python train.py --n_mels=64 --encoder_norm="layernorm_no_bias" --encoder_conv_stem=true --text_encoder_layers=6 --residual_init="zero_last" --beta1=0.9 --lr_schedule="step" --weight_decay=0.4
Rows from block 4 of the audio encoder of a small contrastive audio-text model, named by matrix and row number. Rows with one number belong to one neuron. Each number is 128 + 24 x the weight over its row's rms, rounded and kept within 0 to 255. All counts start at 0. Numbers have three digits each. After the name is the row's rms in percent of the matrix's.
After each neuron's rows are labels from the 100 clips, of 14848, where the neuron reaches its highest value: "responds to" is what is common among them; "peak on" is the class under the peak. Only what is clearly more common there than usual is listed. The data: synthesized solo parts of chorales (CocoChorales).
# fc1: MLP up (encoder.blocks.4.mlp.fc1.weight, 512x128), inputs 0-127
# fc2: MLP down (encoder.blocks.4.mlp.fc2.weight, 128x512, transposed), outputs 0-127

fc1.97 095:118132134114117105150109130121109141128095127136131141109095121145134160131132117088146139155119102127143119071124100142147123138117120117079111131195153109132086103131110132127129121099127138155155098095146121144143144127112164166081150159172092176140104103135099094141131145119118110144174075149115116147142117136148170120159150149150075106145131131160134112147169159145108128077078
fc2.97 087:163159147134138145123104141157153132086100120137135114161104129135164120085160126116094112123106092151111131149122095122174122099152148112137159135126104133102146123139131128125090116167126087123143142138122171104171119152133089140117114137116126105142153106101100110140141124138137101097099103091200159113101173161173155094177166138104133104147112134136126115128141131098067118111141
responds to: note A#4; note C5
peak on: A#4

fc1.149 094:089129128127104133152118119145098128134140136115131109163119115130113099161088101135158155118133142141165122106101111159117154142103148139090111117136182124143116139128159137150138079070147159096133136122169106150139169103081145148158117176152062143198153127123133137115140151074116155126147136104166102126135133128141135145109116118156117123110152134136122074136126158132122124080107
fc2.149 094:130110114166155187119144125135108133078141137115102133105109146148134168115144077157129183129100140091119140083144121167124096165138132124127128114137092082131134163130137147113139123166117128137124145137066141116085136140122101149121138152124159108109094164110122110109077125151121131095194104175107138169148113119087134122115120148128142104095109113109133138142173148104116126134136
responds to: note A#4; violin; note B4
peak on: A#4

fc1.138 098:116120132111131106152131156092143138162117135128073115141144133138131158095086143124155134168122140149137132130134157091119149112118135158134097111140157110114152145100120117156159116080124179123112119082153148097164090116098196124106168111160114150123132118132136162134089133123067159132151103114139128159113105103092130122164105111085119112122164125101114114109165122181118121124101
fc2.138 102:139130128091148137149171119135153135095115100134139132137140125169137154157168113101141081140148113136119149103125135092087137153105113153118128165120157152135124075087118128115088173129127143166157134086155132136151089168113149097057135094104142173118121112105101137122098093133136168140148134135083136156098176100137118143150121136115132092169128108139112146127128118139127150101109
responds to: note A#4; note G#4; note C5
peak on: A#4

fc1.76 103:101137097115118134166105130127153146143157144117114157111105160165135161132113137121144158139077120135149116119112108113111139155095130156108136148182105126086146116131118147122180112115141179123157128098123104107129142130094172093089141131142099105163096125124158152149090162120106102126161160173126107137121118127109103101151107102134132114111114130157134099133164180142096117132054
fc2.76 120:110130114098090118147150120120134071113141111164140135082140151104141144135135097110144111082139108106180089128139120141119102124144112111110145121127119093163134145122090110144117139128178127138089169168140105131119137130137120119131151123129137122108177169155169114074113122143130097133113152154139148107129154137136124146114080114190102123100145179175148131123087091114135129151171
responds to: note A#4; note C5; trumpet
peak on: A#4

fc1.495 103:098126133075108085159117144093123129163103127127099131107136144164138141105078149115106125152138119130170128086133128137113130113115145125103094128153137102081135129112124123134161129093174180136127107081162127147144147125110188144102148127204111158134121108143129145126096125140078133140167105133181116138132095132121140127150124123123098109130134149140095099134157131170112153098102
fc2.495 115:154126141121144139163180131083129135145122100154103158148155118163127173109163114126108102134108088154158161111123127082108145125143146149127124113124128105125121109091110153100130179124125147174125149097111119113135078142129170125079157104086138142100137118124128122146092104167134146140169100121093121129135152074115150142172105134088114089168143124115136159097124110133112141158145
responds to: note A#4; note C5; note F5
peak on: A#4

fc1.300 114:160123138121093141135147135102132159097136097109098099152127071167153122122089112132094184160084141159127138137121131128161141144106100142127135104142168159124139102127125102149183091068134132129111114134141149122142080078085127135137126131140080145172145143084137139155147155087122158138120146097113116142166151145101092118150138123083111103127143139125143110129123124151129129113104
fc2.300 103:043171130158164156135098150111125145148159152098155114127085124099146110153122118132184165126121147123149135104120104120084154106129148135129144120121165087133121144116136158100101089115104148106165137135147095097163159165087125118146128154169114150133087132109124100129123106087114155090148118115131138134139160123121127082103126149147164107114162117100135101135150148140134124112114
responds to: tuba; note A3
peak on: A3

fc1.126 099:115142111133108072143149144121095091186126135102088145117138102170153159106110136112137155104079158119126137130139138123105154083098155116120120131158150124135108127116140094129141105134126142123146120125171118147186100105124164113122131115162131119163068083107140112154114114125057154125135125138132116169130133103128118101131160108142143155101107082155107127136149123169154144161099
fc2.126 107:161127121142127116105112128130130116131135126122122121154180121098124133121167155099134119113118158120105112161133144112111165103171128117159153147088120121166161128143133087134112127194103111139134154178145131144132103121165119096112141100095161059098137130117134129135124107132150142144096176076129122112122117113145155168147091097122132126129141130125126138086087094084149109170179
responds to: tuba; note B3; note A#3; note C4
peak on: B3

fc1.105 095:135132117146110121161117134100150122107115099103082137153120098146129141126104143112131193137102127124170107135124112133166130118116119114091133127150158127117152101116118086152166133075143135134148125138160112118128084079090139162127155150146043142158148135128141144186154108112100148143130132076132108158136161143128112126158104107118099115113155129168141102153127137165116107108095
fc2.105 073:107168160158167183163132106149126152161154104128157121130123100114163157152112128168203106135112145153100110114133103111125145090100125121144169120078139123111136148125110128134109092134132147094132171151142111097162117145116081119078098093107115142101118093142149120116150140107121126099123146068132087133106140142128153121129154128117118148109157131106125137141158113119136089140096
responds to: tuba; note B3; note A3
peak on: B3