Rows from block 3 of the audio encoder, named by matrix and row number. Each number is 500 + 25 x the weight over the matrix's rms, rounded and kept within 0 to 999. All counts start at 0. Numbers have three digits each.
# pw1: token mixer expand (encoder.blocks.3.mixer.pw1.weight, 256x128), inputs 0-63
pw1.66:484485451462491486487508497498486514549523494531506496511484485486479517529484511493478494467490464558507521513502527482528541524538501493491483420495505492535432502506461490534529502456528548
pw1.67:518547555522529559508523480486511577434516491507502429438495518483471554493495469498485494498460486513475460472480488482480537487537504496536559477470511496462464490515480501549483422552444529
pw1.68:491515475504464463476540485508494470563512483512433543488511516528531492470471518499470541508487490467509495498529496514559472496453524523462505511526474504468508513457467518532513511525570504
pw1.69:528493495521475462509552495477511499534473479513504469488503472532521524461471503496452497514464505517530522506520526466520462504516504531488517506498505473489474486469457539520543506490553490
pw1.70:479495519524493490500510520470497481503492497486517525494518491501487507470501492482473503503504511482513507475513482511477488493503486505498472527507498483482500507496511480495507498492510487
pw1.71:497479466492496471499490488495519494482480479469514505484486497526545488487472540510510520524502530494504480504503493498502477502464481508503510535508504553472539507498501489488526471486517528
pw1.72:484495461514496506489491510471494476534516489487502527486477508492508520528512504514534516523522510492515488479528498508520487522486514514495494479514490505489507507503494490496499497479509546
pw1.73:482416455527482535546473470536504511440494474485585544496435475529532502522551447471507479474452445516504503518539453518478492466516461474526609453487512544535534434497494496483506527520516496
pw1.74:494486517516526528539455526471485551441481467462530486454505481479491547514515484488521484472492474515491478453498475478484518468521418465514514475480547506513535461504499468515485477518487515
pw1.75:506512490457489470518515482508497499553513520539503511513501481482488516490499525496471486478479439557509504505480508466527549505519491487485482425529513492535449509505450522516539496475551526
pw1.76:481510523498467523506524521528507499492503516470482516524469494489499467487516482476506511517501460484538502512429476524513503494472528515509485489526517480521514521499509527513503480487476477
pw1.77:518483451483539519548476495544460524489508532472516490504443474502517484567521526514500480491488479492525502498439508469479486511525477492499499450487486547480521481533534475452470495518485534
pw1.78:508464501525468473490557503493527508472511472479511480498496452516510507485521498463510524537494476489512496494498510465512482519496504506486492504515528470510507467480463547551525509482508494
pw1.79:499517515498516527499457502503484544549512490511485483519460490481498471524510509476511496489487475504504509472441524453505512499525490478481486483497498482503495507492499480485474507488492549
pw1.80:525540555494523520504504488458480566471491522509502460466518496470445564509504486517525484515484486539491493445470527475487522501500456537499482488496545500460485503519473521554498431496476557
pw1.81:520497510505507489497478538482506520501523496525527477506489486487542575439519522483491490545459467521496543483503497473514460506538523520452460499500502479489504504490474494519509516503517494
pw1.82:496539527514511494499439496481506488506493509504524517501422521480541550513475503515525520545511498527475445512465436524562481473481519474497538477475540502514483511520485486481491471474490479
pw1.83:475496551510493522494459516500434530506497514485537500512473480486480501525508451492493491481488467497510509485489471514519512474504484486498526457518557506505472438533513553509499514491493484
pw1.84:493498506491529468551520488493497535515470509469522478491506481544517495476475542508480492540495521493503507491516474489483500473491475523488513516520519521464483459490512505466515512499506507
pw1.85:508467499506494499496482526480498504499502509475501505511499478525514505490488494484487505516504508490516498476496505492505490517508478497493460484508516496487517511507518498480507501486496528
pw1.86:476507517495479513513541489502485503512497482505481482521457486502502494501481490497515529503482481497537488481479489510514494496500497472466524488498515483503488492459488499488508475476535519
pw1.87:458514474497496471508480543475533465499542488483532505485410506500559517531485532504542496554516483503523474486531479456497489505478492521454522493520533548477525461491430505507484465476520532
pw1.88:486507499507462517478497484504485491523522486501481486494440497475488533512493468520521503495502493546535488493480484527548505525514519490494509448509500492524444510502490487505540461461509541
pw1.89:487524493469501523535480522477480507509540507486479473525436469539517502511489486526506523509482502501499521477495531461503525488512502481480513456514496492459505525489495493490492465477508564
pw1.90:514502496503510498526530518467512502520489484490475485488495478532532521486477522505509500522479516516503513510509530441487513484484483505513502515511513528479501510465494489479522490479501525
pw1.91:488490438503486494471538510540478481526540470515492556524492478514524502535494535517518488477506527486524501466521504474493484499493475500483459496494471516476493485499491449522485476510543547
pw1.92:493480490515506508525480517492510524512490507496479516515499487524521508492485525493470522494480494495530492504499474491524500483506503496490489484526488494474502498506485510499513507507510516
pw1.93:493499529514526496493462528455508545484473456496522485453511499464480554489499511452528476492484479503493487443473514479491500471528427467494480490505560492510524486489506452496474470498492512
pw1.94:479452506531511525532479510518460554523515498487529519518490456491488498522529480509539475471491489528500540481480502466503506491510447454508489504483533472549526514490515488454477497459494506
pw1.95:516520498473462450533509517482516494549490466477487480466476437474522533502515517488488477519540469488544460483502486443515448496511493472421451491492509511454520453524451523515513506485535560
pw1.96:484491519507501500491465557446509490470498512469485526504510477518478508513511485485525512534538512508513465479523507483498507496462492474500481490546533526461500517522511510512502522470478511
pw1.97:515492479501502474472544520510550477502526473503480506481468486479546507496535531459551504503528479483523428505492501426532490498478503463492518520493495518490535468483467479524492514494498513
pw1.98:518454448535466476525528498481496481481491485511530516460512488527514592437497495482459550480461485531495516505515501497513462513525494526463495465512497464548488501495476528539561495485552482
pw1.99:479435531528531512503479496498501509466507523520569559431509522484477546502564463458489478467514435523503459476518453505495515477515473487540557462497518496492486470526493520510483532530472515
pw1.100:553505516511528530544468505455473523470449518433479472551503450522521468528524495507500495482514540498525505509480502507480511500509491492494480484478530471498469497530515516468494527457480498
pw1.101:504478523516504502521510533499480527504502541478485511519527464524485527463500499513488561494490504497498533501487498511503507486484506510493473494525505472502482546516523504489519496481496485
pw1.102:537518498485498465545510523510506509523477500456484487477479433491551524508538508494489489534523473499514480518509472418524471445510497488467490483526474538449515423535435517491491524514487529
pw1.103:493471482533498532454508539467494457496525490475470488532494507467498489503492496490542513494523524503511494486475520514505497529498511509493460486487513489525487536497536459528485515442476486
pw1.104:497482526510539527528461547475491553454488497471541496494524494474473549518533477499532473489503472539480492483481478473474520454534428468524506498492541508524533478509502468490481490518480494
pw1.105:477474500459499511505542505496464494486530494532480511516512501567467529478476485515491529474478492497497541426516550486488514541508464524454467503516510499472493530458496471515520509480548557
pw1.106:509470462508455503477464500487512475493525475495456480510488490461497510517470503490485515492501512545504469511472532507539493532500486480492478465489546491531464511495487505557545495425524529
pw1.107:494513485527481506513484476500462511519517504468514490531490493512491479494483531490476528532468517457520543464503492502489493508500512535468480519496515486495508475491506535486497485509509506
pw1.108:480480520514473454511474497476482494505482507481518528490515482532455465534459530513519508574526494511545485500482504507503472483450478525470464502507564522492527494514512519514535469445513501
pw1.109:503546549477516511498479528463479553503484501509518486520521502498450471532523465491523484481527509528486501465486532448495564463490429483512490482493570518500478447506495520525486515469500502