Rows from block 2 of the audio encoder, named by matrix and row number. Each number is 500 + 40 x the weight over its row's rms, rounded and kept within 0 to 999. All counts start at 0. Numbers have three digits each. After the name is the row's rms in percent of the matrix's.
# f: token mixer depthwise 3x3 conv (encoder.blocks.2.mixer.f.weight, 256x1x3x3), a 3x3 kernel
f.0 097:484534558449467542474477553
f.1 096:513507527482515538462406534
f.2 093:442491545437502549523516457
f.3 130:491509534393527512508474489
f.4 082:479517534587468467499487449
f.5 107:425447471513476438495499479
f.6 112:521448475465533496573446508
f.7 095:472525464539522442477511424
f.8 099:484532503531535498560571549
f.9 076:458463493444490529493584493
f.10 128:514473457507549473522582537
f.11 119:571489493493499496581507451
f.12 087:568507562479563464497492503
f.13 070:501496542526543478541525585
f.14 067:521488483580519471536458447
f.15 055:565412471503502471478501515
f.16 100:507545487509531425495543440
f.17 079:403452481476485535518501506
f.18 097:442472498514523594525508501
f.19 106:494516536508506491567583534
f.20 066:484566522543519453469455544
f.21 099:517480515605522521473504473
f.22 075:456525539453506516550436466
f.23 088:546552569542481481523463480
f.24 051:490571512480536539562543510
f.25 094:428460481487469577486499499
f.26 088:511476523450548495574451481
f.27 063:448485578523449497528462499
f.28 107:518499583448476458484459486
f.29 066:550428516427498498500484468
f.30 054:552504538536513454425514529
f.31 102:500551500573461501462556518
f.32 066:498434513473532477459502577
f.33 085:481523535513532420503438529
f.34 130:439427455501515503502553516
f.35 096:523560531493429545502539526
f.36 088:504490463579492423485524502
f.37 116:460436492542533432509528518
f.38 075:547495480516570476478430524
f.39 103:440448482490498504447442463
f.40 069:593540487513507500448517527
f.41 108:498509484420497574456497487
f.42 172:435498455454496438472469479
f.43 051:504460571527525487437521542
f.44 074:433442476529526545493488546
f.45 080:540511515470487569426469491
f.46 082:474521549445495488452573494
f.47 078:509527482404527489492447519
f.48 112:402526483547522477490493478
f.49 086:557518506506504527529439426
f.50 077:438541530490496500457451440
f.51 098:471454446538445510438489508
f.52 098:540454509567509530537439506
f.53 110:493431543578493484485474481
f.54 080:518573515559482493451478542
f.55 114:460446435563503518468515488
f.56 111:461456459477533454463558529
f.57 084:483480419493534460558529516
f.58 091:495424511501510488438481564
f.59 068:468496542419449513496472462
f.60 124:478442523491453549460478557
f.61 086:499513464438498551570538487
f.62 102:425468456464509563512509485
f.63 147:466504579513475577496481505
f.64 076:570500528510526483551512431
f.65 073:521484508446524442535571522
f.66 137:547493538491489475532594500
f.67 054:515524442481518506514409533
f.68 100:577484439494481515537502450
f.69 079:545425544508520501551540512
f.70 153:477513457606484488494487494
f.71 079:482497468501483510472423423
f.72 091:508448416492485508505557530
f.73 091:513531430565537503533463480
f.74 131:478506525428517586485511513
f.75 158:449507442425504473515498457
f.76 115:443412454491521483480499497
f.77 124:509485598522502503511517560
f.78 081:450470500411524497545492520
f.79 116:448554477476515465496567458
f.80 096:580466470537489507560474495
f.81 098:463463565556494511524450532
f.82 079:539580534527527490478442502
f.83 083:516471495509545437448444538
f.84 051:559495479556514508573484537
f.85 102:524542444541503461558548505
f.86 137:517509517407515553544499492
f.87 092:537525416501469524558513483
f.88 090:501512469533516441588507476
f.89 059:576476530556498512553529518
f.90 063:480493534441517444450556516
f.91 103:515432539506484442479563496
f.92 057:480468520457474448577466486
f.93 065:535438461517483458517563465
f.94 102:443468420496547500490473527
f.95 146:476456425516514494460444468
f.96 115:547474481544468483586484517
f.97 108:580495529525478504569505465
f.98 090:501517520529573482536577499
f.99 100:479427439526509531523539536
f.100 107:512527540523500500451429437
f.101 139:534487487419526527565491476
f.102 085:425431512507547491491492463
f.103 100:502573517455533520560541504
f.104 059:544556500549522520555552483
f.105 156:569537484545522500537547544
f.106 138:563500496573507486568490507
f.107 101:558559525501465569507527498
f.108 081:516514522537496472416481563
f.109 126:497485548597473468513508479
f.110 106:462559511482458482451567492
f.111 081:444473496551472526525571527
f.112 139:495486475566500480406498502
f.113 052:450500499532574499565523526
f.114 058:490491439517500433556533538
f.115 125:502464566493476568473494553
f.116 093:513523500474501495545574574
f.117 112:454503530433512575519476510
f.118 149:527453496440495519573525461
f.119 084:533557536529535524534520568
f.120 093:514520541469487536530586539
f.121 086:531505501540470546436510432
f.122 085:492471456465547466444516559
f.123 123:508495517588489425504519517
f.124 142:522504536392503529490504502
f.125 080:503504466597512443499496479
f.126 072:467450464529489540489456570
f.127 108:575547539435525500507503504
f.128 086:519504533518504489604509540
f.129 089:572451450530483474504493452
f.130 112:481483446579484452543509489
f.131 123:557492493406520534523496506
f.132 076:517495507540491511577421490
f.133 189:482499424478497438494489438
f.134 073:526568555485516495498511427
f.135 111:445416504524514518492443501
f.136 068:507517504490530495470485391
f.137 107:546560582485499515516476474
f.138 124:550459544517452551504446490
f.139 061:450472469537503461552531560
f.140 086:469488538500513488479460598
f.141 083:557553514471497564530455514
f.142 115:521493459593490482467515543
f.143 103:421550542503496460457518497
f.144 116:460486551467525489435491563
f.145 086:501548460525503434475548449
f.146 096:507430493443468540512546463
f.147 105:428430532537529480510477508
f.148 100:538485575499427528514472502
f.149 105:431414484519490491504464488
f.150 053:519485476448503473468408484
f.151 111:455474462485528518593505513
f.152 118:489518571466509563483446523
f.153 060:502542545496555476572544508
f.154 056:518435532528516442501506566
f.155 108:462453513536493506455435446
f.156 060:468536482538492444420476489
f.157 089:508512530528502491418514574
f.158 082:550501466445515514469457566
f.159 088:465488483468484457523593519
f.160 148:512493490396533523525478523
f.161 081:461486439492502507513593497
f.162 055:505492510421535524467565472
f.163 105:490439460552492472439463517
f.164 041:517476571518524452534552538
f.165 107:440512422477526492549493473
f.166 111:469486496501533517448416454
f.167 073:468467484494540442498583513
f.168 104:463498446565509440503494453
f.169 085:428533446514456497540526472
f.170 096:502494484577495504586474497
f.171 071:479488470538503505593499448
f.172 066:496560488506565514517568465
f.173 119:535529499404491521548487514
f.174 087:493512584474447449487519476
f.175 057:494507502516462457427438540
f.176 086:425462530449531494482549488
f.177 080:514468529504498528529442414
f.178 084:460497516446533471463568541
f.179 142:431419499514497454501473490
f.180 108:445421489489510489542543533
f.181 072:466507458528581497497561519
f.182 060:521407484535451496475495471
f.183 116:542517532559513576515471531
f.184 134:519499510389531524488494506
f.185 130:450470513441538450545529476
f.186 119:457543543463484497433503551
f.187 092:413568479477489526498502478
f.188 138:479514452462504419529491449
f.189 128:513494545400506537499516481
f.190 142:446461426470488488512458463
f.191 042:475403524507495442486506509
f.192 100:488459431479536498534569513
f.193 071:494584521539517559534485512
f.194 149:532425527543475529497458543
f.195 092:467497459455494441504565541
f.196 108:453490498447415503485538517
f.197 064:506462547489505534580553487
f.198 118:430533519557485506477528556
f.199 056:503520472549534594482513517
f.200 121:462422464525513471456458516
f.201 121:467514577483502510497521579
f.202 131:467530536597491465484510501
f.203 075:486448489497484509550555575
f.204 066:486474508432564452523528467
f.205 128:494453450418514519477490459
f.206 073:454576505512536455518452522
f.207 104:559500510496516496471420443
f.208 097:470531567484490495465420499
f.209 098:458444423464536507512525513
f.210 074:457518540559474475558529541
f.211 120:450484516580490488456527545
f.212 113:472414462495497498540548527
f.213 082:514459496559475537553468444
f.214 096:478526464481516420517514433
f.215 119:425479484446509489449541524
f.216 093:452475434475549473487555494
f.217 167:512497520412504559469511538
f.218 118:530517519413526481488441524
f.219 101:470505531592487445488526507
f.220 067:455428521500493543456547526
f.221 112:542526566507474498519433454
f.222 089:538567524506513460468432521
f.223 110:565469566532508524528485547
f.224 067:437487462467537453443494470
f.225 125:545573539463499534521545523
f.226 079:516553557447517466446468502
f.227 096:554534517508529508435430509
f.228 118:533469412478501512558505476
f.229 105:562530480578526511538487527
f.230 102:516516494419504563490447481
f.231 125:534516544532477513533568561
f.232 109:545433529514461540489443518
f.233 065:478496464461564513504419516
f.234 098:498470447534487466581539506
f.235 129:568558572478483504494517496
f.236 085:565557506535449534467527493
f.237 087:463503521506475561496411488
f.238 080:495491548495506576528480571
f.239 109:516529444423535480519456485
f.240 135:528449460525491432518460454
f.241 086:579563496498499507482458455
f.242 078:546481509504502439568557487
f.243 080:481524540460502488530508404
f.244 069:498531519517442504455418474
f.245 096:575506518480483532541556457
f.246 087:579564540488478523517482474
f.247 177:473457457511495518551567549
f.248 116:450496496491469507593529537
f.249 081:471532520561564552465485485
f.250 087:436471518476503536549501570
f.251 116:565452537535462533514457526
f.252 054:490574539496505416513497505
f.253 091:440538527459496506437550520
f.254 082:437478518428450526487470487
f.255 053:428437442505475497490493534